Rows from block 8, named by matrix and row number. Rows with one number belong to one neuron. Each number is 128 + 32 x the weight over its row's rms, rounded and kept within 0 to 255. All counts start at 0. Numbers have three digits each. After the name is the row's rms in percent of the matrix's.
# fc1: MLP up (model.blocks.8.mlp.fc1.weight, 1536x256), inputs 0-85
# fc2: MLP down (model.blocks.8.mlp.fc2.weight, 256x1536, transposed), outputs 0-85
fc1.856 088:128128171128231128191128095128031128128101128128128158128175033128128075128190156128177128158128128128125083128128128128128128134120128174064028128128128128128078228128128128150128128128128128128151249128119128167192106128147128128128128168128095128128128128
fc2.856 103:128128128166191128206128128128128128210112081207128128161139128107128128128128128216097113143128128128117168128016128128128138128128128008128205050128200128188072075128053128064147149128128156133111128106162126056128128128128142130143148151207128099128227123
fc1.857 099:158165128128166150091128128191128171103128128128128147128110128128175128146196183128099128128128128139145216128128128128109128221128128128185128245128104211226128128150104107128128128128128128116128128049147128087128128128092128128119128151164128212128082150
fc2.857 116:128128095039013128128128134164184128128128185096168128128121128128128128128138103051128088114128087141143128128169154128158106126128142146150128128128080128128147133128128111128128128104128176179128123128128128128093128128128128114165128162153205150128080100
fc1.858 101:128151128128128128128090191128128128107096128136088159154128145192187128128124119200103114141113074137160128128128102128128128138125113134089128128075136128019128128128070128128168154193147128072128133128138128161128080080128175137128109148128128150151154038
fc2.858 094:128137080128128104100075189128118101128128098128132128128128128128117128098128105128128128128128127100141081128128128179128165128128159128128165128128104128128136169108128104127128128129128128024155181128128120077128137128166128137128128128108128128128128128
fc1.859 104:128200128128128128157182170096128161128112117128128128128128085099128175128200169128112128174062128128128161102161128128128057128128128149163128128078128128128072121092074128181128128073161128128160140128176128128078095128058128081065128139128128228114134099
fc2.859 114:128128128128120152065089156167126156087108128128141128149128128179128118128046128128128128076128128128177128116152128128128141128128131128022133138128175158145128125182161128104159062128128117089186121109009160117128084128080128128128184128128128187078144085
fc1.860 093:225128128128128128073042117128128128079092128196128128171128110128128071128128128128097144128078128090188128128178132128125198128104080128112095061128095128128128128128128128128128128169128125108202172067128150128128128032132143065153128143132132128128128128
fc2.860 093:192128128128128128189083128211131137077196211132128155085161066128098128143128128128128128152128128128128214128170128215128128128111128128128076128128128169128144128169128128128128128179128113128129128128205160127128086128128170128139128128029128133083014128
fc1.861 095:128077111128128148128128095128128164128100235215128128144128117152095128148108134165092128115128128128215128128138128140128111128086163158128128087128068028128124128073128154173128071128128128087206163185173212128128128128167233132128128155128128128150128128
fc2.861 102:157128102114078176128128128128206031128145066128132130128128243128175128170128119128090128128138166128128128128066126093128155100128128128128122128128143128133128050201154072128109160073160128128128128093108092128128128128177128128195128128154128128146128095
fc1.862 095:128128128128140128084080043178074128090128129128128174128128087128149140128191180128099124128128024115150155128144121128128128128128113135128128066128128128128128128128128138044128128184128135095128128035146174153128147111124128105127186154055128128128095128
fc2.862 059:255128128128128179128128017128128126106128128153128128128128128128128137128173128128128128128128119128128162128128175128099128128128128128128128128128151128128128128128128128002128128164128128129128071128128128202128161128128128128128128158066178128070128121
fc1.863 108:000128163128128137128127068128128128128128128137128188128153067129128128128156117128072128128079128128191128153128121186128000128128128163168125122128105128128128115143128158128128128151140128109128128128195128128156112128040175096099128157128072128071128101
fc2.863 168:232117147163128066128156076121103116121146128128137152128132094128077128198128154128137144123128131128128128120170211202092199134128109128097153158080114128165129128134095128128128137181128128188128128128128128170128128128128153074088128113145128138118128128
fc1.864 104:128174128076128128188118128128128128090128131129128158128192128144198169168141128146113081154074128046128128128128060192128125128128128128128086128126134121097113120079104128118151128123128105128142128128166115153128128128077201128128128162075128101152050128
fc2.864 089:128128114128128128128064128128054128169153105128128128128128114128087125128128147128180085040128128128128128084128128159073102118151128128128128128128128104128128128128124156128064110128090128128128128128255128108128128128128128134062128128128076128128128128
fc1.865 099:128128059128128121128085164169107117081047128128128128150160128151119128143128078117128101146128074128148128128164113128144121128128128128128128050128208128128128082128128165089127105128159150128154128128131149175128102099128128088128128128128116091084050018
fc2.865 118:128150128128180132128100137128053128165162126128172128124100124061128128000128157128128128154107137128128083035128128130128128129136150121128128181077075114128128113077128128128128128128079080174115128179128154115088060128128128170128087151128142128195128127
fc1.866 085:128143128128128111081056128193128128128132128128145171137128090104120186128128219099088128107145128128128206128195128128128128168115099128128075128128081128128128128158128100191201128170188128128128128128135138158170128128128128128118170141128044128128128144
fc2.866 095:128128128084051107183128128124086134145128128081128111172128128049156128094209149128128106101083106128128128128148192128128040160124152151148146128128094101067128128099168155134128128076142150213128099128128127128129128137121128128128106128128128128161105128
fc1.867 134:128128057128128115128128154153128128057097128128128188156131102169134138128172130142078135128084128122202195114137120160128136128128128155096051128065128100144128128128128130140091128128158118128169158142152205207140128127129175122128152157106116165128128092
fc2.867 062:128128128128128181128128128128084128095112117128128128084128082128053095128128128135169128102070128128175188128128070171122128128128127220093064126128138119128126128128128128128128128177073073074085172120128148154148128128124128103115128128097083109110128128
fc1.868 095:092137120128128146117128154195128199128128166128183128188128087125134170150204128128070149128128128138128221110159072128128054128106182128128128128193083163128128128128128128226126054128118128128128165128125128128205111128066158128128190177128128198128128128
fc2.868 099:048128140065058128098212119127128125128131190128029118095153128106176115128165128128077128113099146085098099188128128128128128128118079128128123155159161128128152128157128152206128211128128128154128192128113128128128145128219128143188074128112128128128128128
fc1.869 145:128128143074165110128069128145085165103105153128160195179155071157175136128124164128066097125087128093180215024140099155107100128128128203134092128128128128128128128128114163127105128112128109051149157137186164172134128128085140096128128185137128180140122128
fc2.869 061:128128128128128219128128128075098141108108117128128128075134102128128104128128158151164128096079128128128170104101069173120128128128146128100072125128159121128100128128128128124128128173083072044091187128128173129135128128100128079100128128101079128092120128
fc1.870 090:128164110100128128124128109128086128101101128095178161128128110165136205128160129190094128128083010128141172128150111128093112128128128167128111128174101073071128128128128128080128056187128111097128125078149173128127128110128128132054148174128128128083084128
fc2.870 052:128128128093104244128128062128128189128128128199128128128154128128061143128166128128205128128076051128128169128163128128049128142117153128128128128128136128128128128128128139140128128128150128128151000086128128128128117128131100128128128179059161128128128140
fc1.871 100:128070128177128128086128128128137128045088128200128138167128128184151128141077128128128128144128051128134128110128118128072104128100128128128128128083108012128128128138128173128128128153128138128189128069128192128128128094171124084182128128128119128143137064
fc2.871 094:109154116110128204218128145155164113128128128049200128075080181128128191128197109128128128128107128155123228128128096135128128128118128128128094128190122128128128112078111128128148210102128106132118128196128128070128128131174128117112128173128128129123112128
fc1.872 085:128128128128161128103022124251078180153128128128128153101128087112128128166162161128128128097154128128128198128164128128128128160104206128113128128128128128185200250128128176128150143131084128119106125072128128120219128108100108128107202128088107128128128176
fc2.872 104:128112107128111105054128164156128219128147102182128128124173128128128104088128128128089135116128137128128117067128086168219180128066097188128128128159096128128135071159112128107128110128128208054128128128057130108128111128191128108210123141128128128128048173
fc1.873 078:204128242128088128132128128128120128128128128067128162128128128128221128034128128168087128128113101134173128128161076128128128128080128128128128185137087069128128128128128128128128134203163128060165128128178190128154128128128128128128099186128128128061128128
fc2.873 087:128128046093185058054128151122108128201171128128128128170128127128128045128128034093174128126139083128074088169128128143128128065109128128196122128089128124205128128110128128128115128092128186128132105128128128154128118128128120128000128128196128128128128128
fc1.874 079:128128074087128103074128128128115128128102225118116128128129080128128128128128170128046128128099107128128128050156090128040165080089128128128169128128128128113128128128128128128022128128128052128130128128130235128139128128128128132127128128128128170078128128
fc2.874 109:147128128095225169142128136128128082128128128128128128128128189088128128180128128122128128137151137128128128234128128128131056128128206119128128128131128128128128009128106119128128128128128166171128052128211087114062224128128128081045092128200172094074128128
fc1.875 111:128180143128128083120128160128088119111093128125118176128128128128159128128128128110128128128145128128128141128123106128153143128166135128128121128112128116128149059106166128128128125208128177118137149126132120128128155107128088076128128139083099128078128143
fc2.875 140:099132128118128128107141167128099078128128080075128128128117145128128142111128128036128128104141119128128166149096128103128128128136177050121055142128122123119128128113114150109137157093128155194128093096128172146071128178167122128135128101128128120128161124
fc1.876 082:079128128128064128123128100128147128128128128207128166173172128200098128117128189128128128114168057128128128128128128128128128128128128183128107128128128128189098097128138196128081128128050128084191158128128148128251128171128128128128128128128115128128091128
fc2.876 108:104128128128128119082128161020136131212146132161128105151158128092128234128128128128128071128203186128173128122128128128136083128106184105154128128128139205056128128136128120128157041128128095121128128128128239163128103163106139147148118155128162128118123128
fc1.877 105:161121109070128068128126154183144128128128122135118186128128128136181128128181128128117021150128106128128128128128052181143128176035128155074065128128071128128148128128128125128148128183128128142152163100128128128128068131168128128128126128039073114112189128
fc2.877 114:067119143128128112128128072061073128132128100128171066088105131100128128128095137128128128084109128128131128139160128149138128140128106128178128128252128126128128097136128128118078118104075042128128131096156128128128128128128112128128128195182128128128119128
fc1.878 089:106128180097128128154128128128140165136121151099128128128128120128128128079128184172128044128085128151128128128128153201081030207128154128128128128128128128129089128128128128164128094128128128116153137128159128128197032128000221096054105165179128128094068148
fc2.878 107:128128128128128099097169064128093023128106128171128134050128100128108147128170149128138128128128176111184128099128128113128139057128094128106128128129154128128210062128116128165136178204149050150068166108128128097128124102153128128200128076128146126128136144
fc1.879 095:128128128077128128128084123118038211128103128128128128128172128144164128128236128174150128191122193054128128069128125128175128128128128194128132128173128128128135215112128049128146051170078117128128128083128083071230128123128128128128128126077128128072060128
fc2.879 113:085128129170128131148128162187100137128128097188128128128128128134143188255120128176128102140148128113091128101128128128128190128128155128141128052078148065172123124060128128082128217128128128127128187128117120128128085092127128107206166088128128128128201128
fc1.880 112:102233128128128123128128120152128171100135169217137213151128116128128216215128141128112080128121128128184128119154090128092128065128128125128104080077134128175128136137128153128128133128128052069128138128114229128174099123173203102128141175153128128128058100
fc2.880 099:100104149173099128128128128128160151158128128145128128160075128172081128128070152128128128128204128183128129128128128128116204128128114128128160131082135128128126128128128052208059134157128165062128142128128144121128128124128128128128128128120128128128075128
fc1.881 093:085134128128128099128162128128128128128128128079128128128253128182128128126194128142128128128067128128128128082128068152128128164128128128128128097128128083128128128128140128224113128128128128128158128128153150159128088128187137137128128141128112128206128071
fc2.881 111:126146210128128106161140128128128128113128117064128128120128128128134137087128118128128177128161104159109128221156129069083074128146115145128154159128104110138156255116127128179128128088127128128128067120128128143242128155170128143105092091171128213086139177
fc1.882 094:166128143128109128184128139128098128077069128128177132136128117128128128127128128128128128155025128111128128128128128128128117128128128148149128122128086128128128000128111128128128051116079090116172143128157130128128182128092128128088128128128055128206128128
fc2.882 110:128128128132199169128037119108128125128128128128090104128029128128128146137074128128130144035207084128135141128128128055079128132215165069128109128170128128128128141119123128128128102128128128128080085128128122087128128130105128128128128187216146128114089128
fc1.883 086:128128130057128128128128107146108128128063128128128148167128091168128177128135128184084128128128115109162142128128084128099128130171069126083127148128128128128128128128116128083085128211158113094157157128142161128166128128075170128128128196061128165082128128
fc2.883 048:128128128135127205143128128128128179128128128128128175128128138128128128165128178128128128142060128078128128128128128128088104128128128128128128133128128128128128128128128128115128128128128069100128128122038128175172128128128201143128128128038128128128125128
fc1.884 099:148148042128128128128139128154091128100090170128128168167152090127128197128228164142099128121116110128160162128128104088128128207128128162146128053128128128128128128128128128080128128082128078078128173083165155128128186128094128128067183158070128123239058201
fc2.884 087:128151128108044128128128102128142180128093128128087139128128128158128128165128128128184128104047058128125111131128128128084128128128128128128041128128128128175128120128135128118128128127128036109128242095128128138128128140128128128128128128034128128000138124
fc1.885 089:144143128128128128182074130128128128080128128128128204128130128138128128113128079128139128128128128075128128142128128128118128102081128155128128128128088128128119128128128176128128128128128143055128155128157128128128146128128177128128128154099112076128093128
fc2.885 100:128115128128127124128057090128081101128084128132128069112128110128123128140128167255107128152128131128128077147128128128128131128137128128168140128193128128102189128128117107208151128128108128103128123160128079128128091128204128132129128099082128128086066139
fc1.886 091:162128128102128128080128128128123128076089128128119126143174082134155161128148155128090158128105128128164128128181045128128128128128128163128122112128128092128149122128128128115128128167128128088128177128143171128133128094128128128128114175054128172128128096
fc2.886 066:128128128128128128128128128090128178047128128182128128128128094128128128194128128128128128128078175128128128116128128128128128128128128149128123145128128128151128128128133214057128128189098106087128248153128128128128124128128128128128128159049128128128128128
fc1.887 093:144128174052128159128004184128128128128128187093128139180128118192205128128128100157128128193128128128128128129128128194128133128128172128128147128092128099128128128128145182128131012228174128050161128128144128128110128128128128128128223128072128128060070128
fc2.887 104:128128128128168128162181164128129128128099128082128128128128175110128160059148103152128117128128169156148128138128128128128128128128073135192128128095128128146108078110128105171082187128146178058157128067128068103131128128234128213192128128143128128128043134
fc1.888 088:099128128037128112173106161127110128128076128069116128128128093141190128075128072128114128228128128125128128128128011128128128103128142128037119115128142128128128128128128128156128108128128128072128207151133128176146070079081170128128133117128155128050128128
fc2.888 096:128168134109078128130128128154103159097128185085105128091198137128128074117128128019128153128118126128133128155130221080109091183128060106128065218145090128146145058114128152138128128074128128092128151073138128121128158128225128217124128126173128180128091128
fc1.889 092:118195128128192143128128128105080095128108213104128128128128128128084170145128182128128128093144128128176149128126128128128128113151128171128161128128117104128128128128128137128128133128128050087128255128148128128119141128118128097128128155128128128128137128
fc2.889 091:128128132128122128128128210128154096147154128091108088128128184052194097128110128150095142192128188128128033152128163128128128128128144128128128128111208128176142128165128128128089136128128128106156128128128128161139108128128147128128128128048132128127128128
fc1.890 100:064128134128128128101165086106089128128063146089128129081128097175128128128155100128128126128128043128128197128128128120100128128128164225128135128128128128202128143128128193128128128173128128086152144169163151128132228128110128124128157121128128126128128128
fc2.890 124:095100097066095134100128065128045128091101128128202128144128055128128128128165128097128128125128148128128215128158054128111128161128128128128128057128128128173128168112128128167128128208188161106065128043089128159128073134128076128215128128000128128128128128
fc1.891 091:161076143128128110082128151128150128173074128128128128128128128181176128128128128166099128160124077128139128128161128135128128128150128135058128128121152054116128128128128128128128128128128128128164128128128140128128128128128128078128128186117150128051128057
fc2.891 079:157047128125056083103128140128088128128128198128128128128128130128128128109164128128228128128128169128106128128060128128128128160113128107108128128125128168128128069128128128090082128128094152102234128128128016098128132128143018127096234128128136143178128103