config.yaml
color_jitter: 0.4
norm_position: "pre"
depths: [4, 4, 4]
target_momentum: 0.99
eps: 1e-08
batch_size: 256
epochs: 33.2
lr_schedule: "wsd"
final_lr_fraction: 0.1
weight_decay: 0.3
Rows from block 7, named by matrix and row number. Rows with one number belong to one neuron. Each number is 200 + 40 x the weight over its row's rms, rounded and kept within 0 to 999. All counts start at 0. After the name is the row's rms in percent of the matrix's.
# fc1: MLP up (model.blocks.7.mlp.fc1.weight, 768x128), inputs 0-42
# fc2: MLP down (model.blocks.7.mlp.fc2.weight, 128x768, transposed), outputs 0-42
fc1.257,105,200,238,200,215,200,171,200,200,200,200,200,200,200,152,102,200,200,271,233,200,270,363,200,226,271,200,200,200,186,200,200,200,186,295,200,200,200,126,200,136,200,166,217
fc2.257,118,200,200,230,172,200,189,221,190,247,200,225,200,200,126,200,200,34,287,200,200,200,226,124,246,180,250,200,200,200,200,200,200,200,321,200,200,200,200,247,200,200,126,200
fc1.258,106,146,201,216,200,200,200,123,200,200,167,200,256,233,200,159,200,200,105,226,214,266,200,200,200,178,200,200,200,200,217,237,200,205,200,169,226,322,71,200,200,85,200,200
fc2.258,109,200,188,200,211,200,169,200,147,125,148,199,200,200,185,182,205,200,200,200,179,200,200,98,132,221,246,200,262,147,140,200,200,109,200,204,248,157,196,200,200,109,174,155
fc1.259,090,200,291,200,200,182,173,200,200,200,134,200,200,162,97,230,200,247,200,200,86,200,200,166,223,213,200,200,233,177,243,249,200,133,300,200,149,200,200,176,133,134,156,200
fc2.259,057,200,200,200,198,207,200,200,161,341,200,331,200,200,200,215,200,200,175,200,200,272,200,200,200,137,200,125,200,200,200,200,200,200,200,123,200,200,200,186,188,200,75,200
fc1.260,078,200,200,200,237,200,200,102,200,212,200,200,200,211,200,200,200,200,200,263,200,183,200,154,200,238,200,236,263,200,218,248,200,200,239,236,200,150,200,155,200,200,171,200
fc2.260,041,200,45,125,75,143,200,200,200,144,200,150,200,200,240,200,227,248,200,200,254,159,200,183,152,200,166,200,107,200,159,200,200,200,200,94,200,200,200,200,200,200,40,200
fc1.261,115,244,269,200,230,200,200,200,139,200,206,302,200,200,200,200,200,200,200,197,200,200,200,165,267,203,200,200,239,200,200,200,200,200,205,200,200,200,200,200,200,235,200,115
fc2.261,134,200,200,200,200,134,200,200,215,200,200,137,200,200,200,116,85,159,267,200,113,229,200,200,200,200,200,200,157,200,232,161,200,200,314,190,200,200,88,239,197,200,180,229
fc1.262,104,194,241,195,285,200,212,173,200,146,200,209,218,188,200,278,200,135,231,200,200,271,200,159,200,293,200,139,233,105,156,226,200,119,217,204,97,285,200,269,216,249,200,200
fc2.262,141,215,200,148,262,242,243,200,179,176,246,237,254,243,200,200,255,208,148,200,121,200,130,249,219,180,221,206,200,167,200,200,200,200,200,200,183,281,227,211,252,227,168,133
fc1.263,140,200,200,200,242,157,213,259,200,200,200,237,200,192,200,200,200,240,200,200,224,200,197,200,237,200,232,133,197,200,248,172,200,71,156,200,200,219,212,179,194,162,166,255
fc2.263,160,254,200,218,178,230,146,311,167,261,220,238,256,217,114,247,194,190,169,216,200,172,240,147,200,200,180,213,236,176,200,191,200,200,183,200,171,204,200,132,219,200,66,200
fc1.264,090,200,200,200,287,155,212,200,200,200,210,200,200,200,139,200,200,200,313,205,105,234,274,200,200,218,200,102,200,200,200,232,200,157,197,200,200,200,166,200,136,200,200,200
fc2.264,093,200,212,200,209,205,246,156,200,200,200,200,194,138,136,200,200,214,200,200,131,200,162,200,239,200,214,237,201,193,203,155,200,298,200,159,200,223,200,242,304,159,124,200
fc1.265,091,42,200,200,200,200,200,151,341,200,232,200,200,270,200,144,200,200,200,249,200,200,307,200,254,300,258,200,200,202,200,258,217,230,280,196,200,277,172,200,200,200,200,200
fc2.265,052,200,200,200,200,123,200,200,200,135,200,200,321,200,200,178,123,200,200,301,160,200,200,200,275,200,200,200,200,240,200,200,200,200,200,200,200,200,243,200,200,200,200,200
fc1.266,074,163,200,200,264,200,173,172,200,200,200,200,200,241,200,200,158,283,256,200,145,200,237,134,233,200,200,127,235,200,200,200,269,155,200,232,206,200,169,270,160,200,239,238
fc2.266,125,180,319,132,200,200,200,200,200,173,200,164,199,200,285,222,191,200,262,200,159,189,207,289,187,207,153,156,168,200,200,200,235,200,200,206,200,228,200,305,173,200,328,200
fc1.267,164,93,200,226,211,178,200,182,167,149,297,200,200,200,200,200,200,200,200,197,116,200,191,200,114,200,200,65,200,163,200,200,256,200,200,242,288,149,213,200,200,200,104,200
fc2.267,142,241,200,207,200,200,126,200,200,119,286,200,200,200,122,200,249,200,200,200,321,200,238,200,200,168,166,140,200,200,200,200,200,212,87,377,200,50,200,200,200,200,200,200
fc1.268,089,200,200,167,200,200,200,200,200,223,200,200,200,261,154,200,200,200,193,277,150,200,201,123,200,299,200,103,225,200,200,200,207,110,200,252,200,200,200,200,114,200,200,200
fc2.268,103,200,200,200,196,200,237,200,200,200,200,144,200,200,292,200,200,200,307,200,200,200,200,259,200,200,166,200,180,200,200,200,193,206,211,200,200,288,200,258,208,200,367,228
fc1.269,103,88,200,237,240,200,200,200,200,200,215,200,255,244,200,234,223,200,200,200,91,200,200,167,200,251,323,225,200,200,200,310,200,203,223,231,198,200,187,200,183,200,117,200
fc2.269,077,200,200,189,249,200,200,200,200,200,200,200,180,200,200,200,200,200,200,200,200,200,200,200,200,200,200,200,200,186,200,200,200,200,200,200,200,261,200,200,200,188,200,200
fc1.270,072,200,232,200,253,177,200,116,200,200,235,226,200,200,92,198,200,183,208,225,200,291,200,169,200,253,200,200,200,196,150,231,184,113,315,234,200,256,200,200,222,215,200,200
fc2.270,035,200,110,200,200,247,200,200,213,200,180,200,200,261,200,200,189,284,200,200,157,200,202,166,200,200,200,200,173,200,200,200,368,221,172,203,200,200,200,200,198,142,220,215
fc1.271,081,200,207,182,200,200,200,151,200,200,197,200,200,242,200,162,200,200,200,304,200,200,224,107,200,200,229,200,209,200,202,200,208,200,233,316,200,251,200,331,200,200,222,241
fc2.271,094,253,200,200,200,200,200,141,200,240,200,329,240,200,221,200,141,200,200,250,264,116,200,182,274,240,205,200,200,200,200,234,200,166,137,204,200,200,280,99,225,200,212,200
fc1.272,102,200,276,50,200,200,200,282,137,200,243,200,200,200,200,200,279,299,200,200,193,200,200,154,200,200,239,200,200,125,239,200,200,160,282,243,200,268,174,202,207,200,161,284
fc2.272,087,200,230,60,200,200,200,200,262,200,200,200,178,200,200,200,90,200,183,216,200,200,200,191,255,157,200,200,98,230,200,130,200,289,191,201,200,200,227,200,200,195,200,200
fc1.273,106,191,200,139,200,200,140,200,129,123,229,199,200,241,200,200,156,280,164,200,200,200,238,232,200,200,150,215,308,200,200,250,148,98,245,200,200,161,218,187,115,200,200,211
fc2.273,123,207,164,200,199,214,200,167,252,246,200,200,309,114,200,260,182,199,295,211,211,154,200,128,191,200,321,200,200,200,183,259,152,200,200,200,256,208,200,200,238,225,197,167
fc1.274,072,125,299,200,200,267,196,142,200,200,200,200,199,200,200,200,200,229,158,276,139,200,228,145,227,200,254,183,244,155,218,258,200,148,215,252,242,197,170,200,188,200,262,200
fc2.274,071,205,225,201,200,182,200,200,191,167,200,152,186,193,297,214,211,250,280,200,187,128,200,284,152,200,179,161,200,158,200,200,194,214,184,143,233,177,169,200,200,178,447,200
fc1.275,075,200,200,200,200,200,200,154,200,221,200,200,215,200,131,200,200,247,200,278,115,200,222,159,236,200,251,156,200,180,242,243,206,160,222,261,237,207,200,200,172,200,260,200
fc2.275,078,222,222,183,200,183,200,200,213,163,200,126,184,207,306,203,191,244,278,178,179,200,200,280,165,200,186,160,200,155,242,200,178,213,191,136,225,198,184,200,200,193,432,200
fc1.276,078,191,200,200,200,200,182,143,293,200,122,230,210,200,131,200,161,200,200,238,200,199,200,200,200,200,200,180,200,200,200,245,200,200,242,215,200,200,235,200,119,200,228,200
fc2.276,042,200,170,190,200,200,200,200,189,244,200,200,177,200,185,200,156,154,200,200,200,200,200,200,200,200,200,200,200,200,168,254,200,209,200,200,200,270,200,200,200,200,0,200
fc1.277,123,200,252,227,198,200,267,72,152,167,200,241,188,206,200,213,200,197,200,200,200,202,152,172,200,288,176,200,316,224,200,200,200,121,127,200,200,229,200,200,175,200,73,200
fc2.277,154,200,140,175,191,200,200,200,159,142,201,180,200,182,200,117,200,175,200,200,209,223,178,200,128,200,200,173,200,200,200,224,332,200,200,172,150,200,195,200,247,179,229,198
fc1.278,087,155,253,200,258,200,200,146,199,227,239,200,183,204,200,200,200,200,200,200,200,200,200,161,200,233,200,200,227,200,200,200,200,135,200,209,200,200,200,252,103,200,200,246
fc2.278,111,200,200,200,200,200,200,250,200,200,200,164,200,200,274,200,155,200,200,200,200,169,200,278,200,221,166,200,188,200,200,200,226,178,246,200,200,260,138,200,200,196,322,200
fc1.279,108,201,200,200,189,200,200,146,200,200,200,288,254,200,200,200,150,200,200,245,200,231,200,134,230,200,200,97,251,200,200,242,237,221,200,258,200,351,200,176,183,200,200,200
fc2.279,102,200,59,232,128,244,200,200,200,200,200,196,325,200,106,200,200,200,200,200,239,200,200,200,200,196,345,272,148,200,250,200,152,200,200,256,200,200,200,171,200,176,200,200
fc1.280,083,200,200,159,200,200,242,38,200,200,200,200,200,237,200,200,140,200,200,230,143,125,233,200,200,200,288,200,200,245,233,230,200,200,200,200,200,200,200,200,200,200,200,200
fc2.280,047,69,200,200,200,106,200,195,200,92,200,200,200,200,200,200,200,272,200,87,200,200,200,200,200,200,200,200,200,200,200,332,200,200,218,200,200,200,286,200,263,210,200,200
fc1.281,087,193,273,200,238,137,200,200,221,200,184,261,200,200,185,200,200,200,200,252,200,261,115,200,131,134,200,146,314,200,200,200,200,181,200,257,79,256,200,200,121,257,200,178
fc2.281,092,259,200,200,204,176,200,200,255,200,219,154,200,200,200,200,302,194,200,200,200,200,200,200,319,200,200,220,49,186,259,200,158,200,200,310,200,200,200,200,200,200,200,200
fc1.282,118,189,200,200,200,200,171,242,274,200,200,200,200,200,200,178,200,98,200,271,200,259,364,94,200,219,328,206,200,200,200,183,200,200,314,272,200,245,200,200,187,200,200,200
fc2.282,118,249,200,200,121,200,95,200,200,200,200,200,200,169,200,200,200,200,200,189,200,98,178,200,200,138,200,321,213,200,200,200,177,150,200,200,200,200,334,200,258,200,265,200
fc1.283,087,200,181,196,200,200,186,200,170,200,200,200,200,228,200,334,200,270,200,200,200,200,200,149,200,200,306,200,221,112,201,248,200,200,273,200,199,200,187,200,200,200,200,200
fc2.283,062,185,200,200,200,200,200,360,200,200,200,200,200,200,54,188,272,200,200,200,200,200,230,200,200,200,200,200,200,200,200,200,200,221,200,200,353,200,200,326,200,133,200,68
fc1.284,089,200,200,19,286,200,200,200,136,200,200,167,200,200,168,200,228,186,186,239,200,204,237,151,200,200,250,213,200,171,200,198,200,200,200,240,141,200,200,235,161,200,200,237
fc2.284,101,200,200,200,200,172,200,210,148,253,200,128,200,232,200,171,164,210,199,164,168,202,200,250,237,256,200,188,200,200,226,85,200,200,200,210,198,187,200,174,200,271,203,211
fc1.285,079,200,285,200,286,200,200,200,218,77,200,200,200,217,200,200,111,200,222,200,200,241,190,194,200,200,200,136,200,200,200,200,192,103,257,187,95,200,200,116,200,188,200,200
fc2.285,075,164,209,200,187,154,257,172,264,200,200,215,245,200,200,188,88,156,159,245,200,210,233,200,200,297,256,116,201,200,200,246,248,145,200,215,205,182,200,129,301,176,108,200
fc1.286,083,175,200,200,221,294,200,65,200,200,200,200,202,200,200,200,179,200,200,200,145,200,40,164,200,248,200,200,334,200,200,247,200,164,200,323,200,200,200,200,200,200,122,200
fc2.286,063,200,147,200,200,214,200,78,200,200,211,182,200,200,77,200,200,200,200,200,200,200,200,200,200,200,200,200,200,200,200,200,200,200,200,200,200,296,200,200,200,200,72,204
fc1.287,083,155,200,224,200,217,266,89,266,177,200,200,200,272,202,200,200,223,189,273,150,200,200,118,219,200,286,169,250,156,200,258,341,200,271,200,224,200,200,200,200,200,200,200
fc2.287,066,200,42,185,143,82,200,200,200,162,200,200,275,200,200,200,174,200,150,200,200,133,199,115,200,229,225,246,143,200,213,200,200,102,220,200,151,363,266,200,200,200,200,200
fc1.288,097,200,200,193,265,200,200,153,172,200,212,247,200,200,168,183,200,200,142,200,151,200,200,200,200,218,200,200,332,200,200,233,200,166,120,195,171,279,200,171,200,149,200,96
fc2.288,110,200,200,200,158,179,172,124,200,200,200,198,232,200,207,200,182,200,160,200,200,135,185,111,181,246,280,210,243,115,200,236,200,122,200,149,200,200,323,186,293,200,200,200
fc1.289,103,200,200,200,236,300,200,200,200,226,119,200,228,228,201,200,262,200,174,213,200,248,200,128,200,200,200,200,200,200,200,200,200,200,180,200,158,345,200,200,170,200,200,100
fc2.289,089,200,205,200,200,200,200,187,200,286,200,238,200,200,86,243,234,200,217,200,189,200,200,200,154,200,236,200,200,214,200,200,200,200,200,207,124,200,200,175,208,223,0,203
fc1.290,087,200,249,200,200,286,200,137,137,200,342,200,303,200,200,200,200,235,200,262,200,200,200,200,200,221,266,200,200,150,233,200,200,56,200,200,180,200,200,200,174,176,99,198
fc2.290,072,197,200,185,200,93,200,200,200,200,240,87,186,200,211,200,185,164,195,200,175,212,162,163,200,200,205,200,129,200,238,200,200,200,200,200,126,235,166,187,200,245,200,282
fc1.291,109,200,200,200,200,200,173,151,200,200,200,200,200,254,161,200,186,200,200,200,147,200,200,132,200,275,200,82,200,200,200,200,199,132,280,242,196,200,153,200,104,200,200,200
fc2.291,093,200,200,200,200,145,200,200,200,200,200,132,200,200,320,200,200,200,297,200,200,111,200,268,200,200,173,200,188,200,200,200,200,200,200,200,200,200,200,200,200,200,449,200
fc1.292,084,104,200,200,259,103,141,163,200,256,200,200,200,269,200,152,200,309,246,220,200,200,200,200,203,292,170,186,187,200,200,282,200,130,257,234,129,195,200,200,200,211,200,315
fc2.292,064,200,200,261,212,200,227,200,233,200,200,234,200,187,246,173,119,163,200,200,200,142,200,200,153,200,234,200,166,216,235,175,190,200,200,200,147,218,200,200,200,120,200,200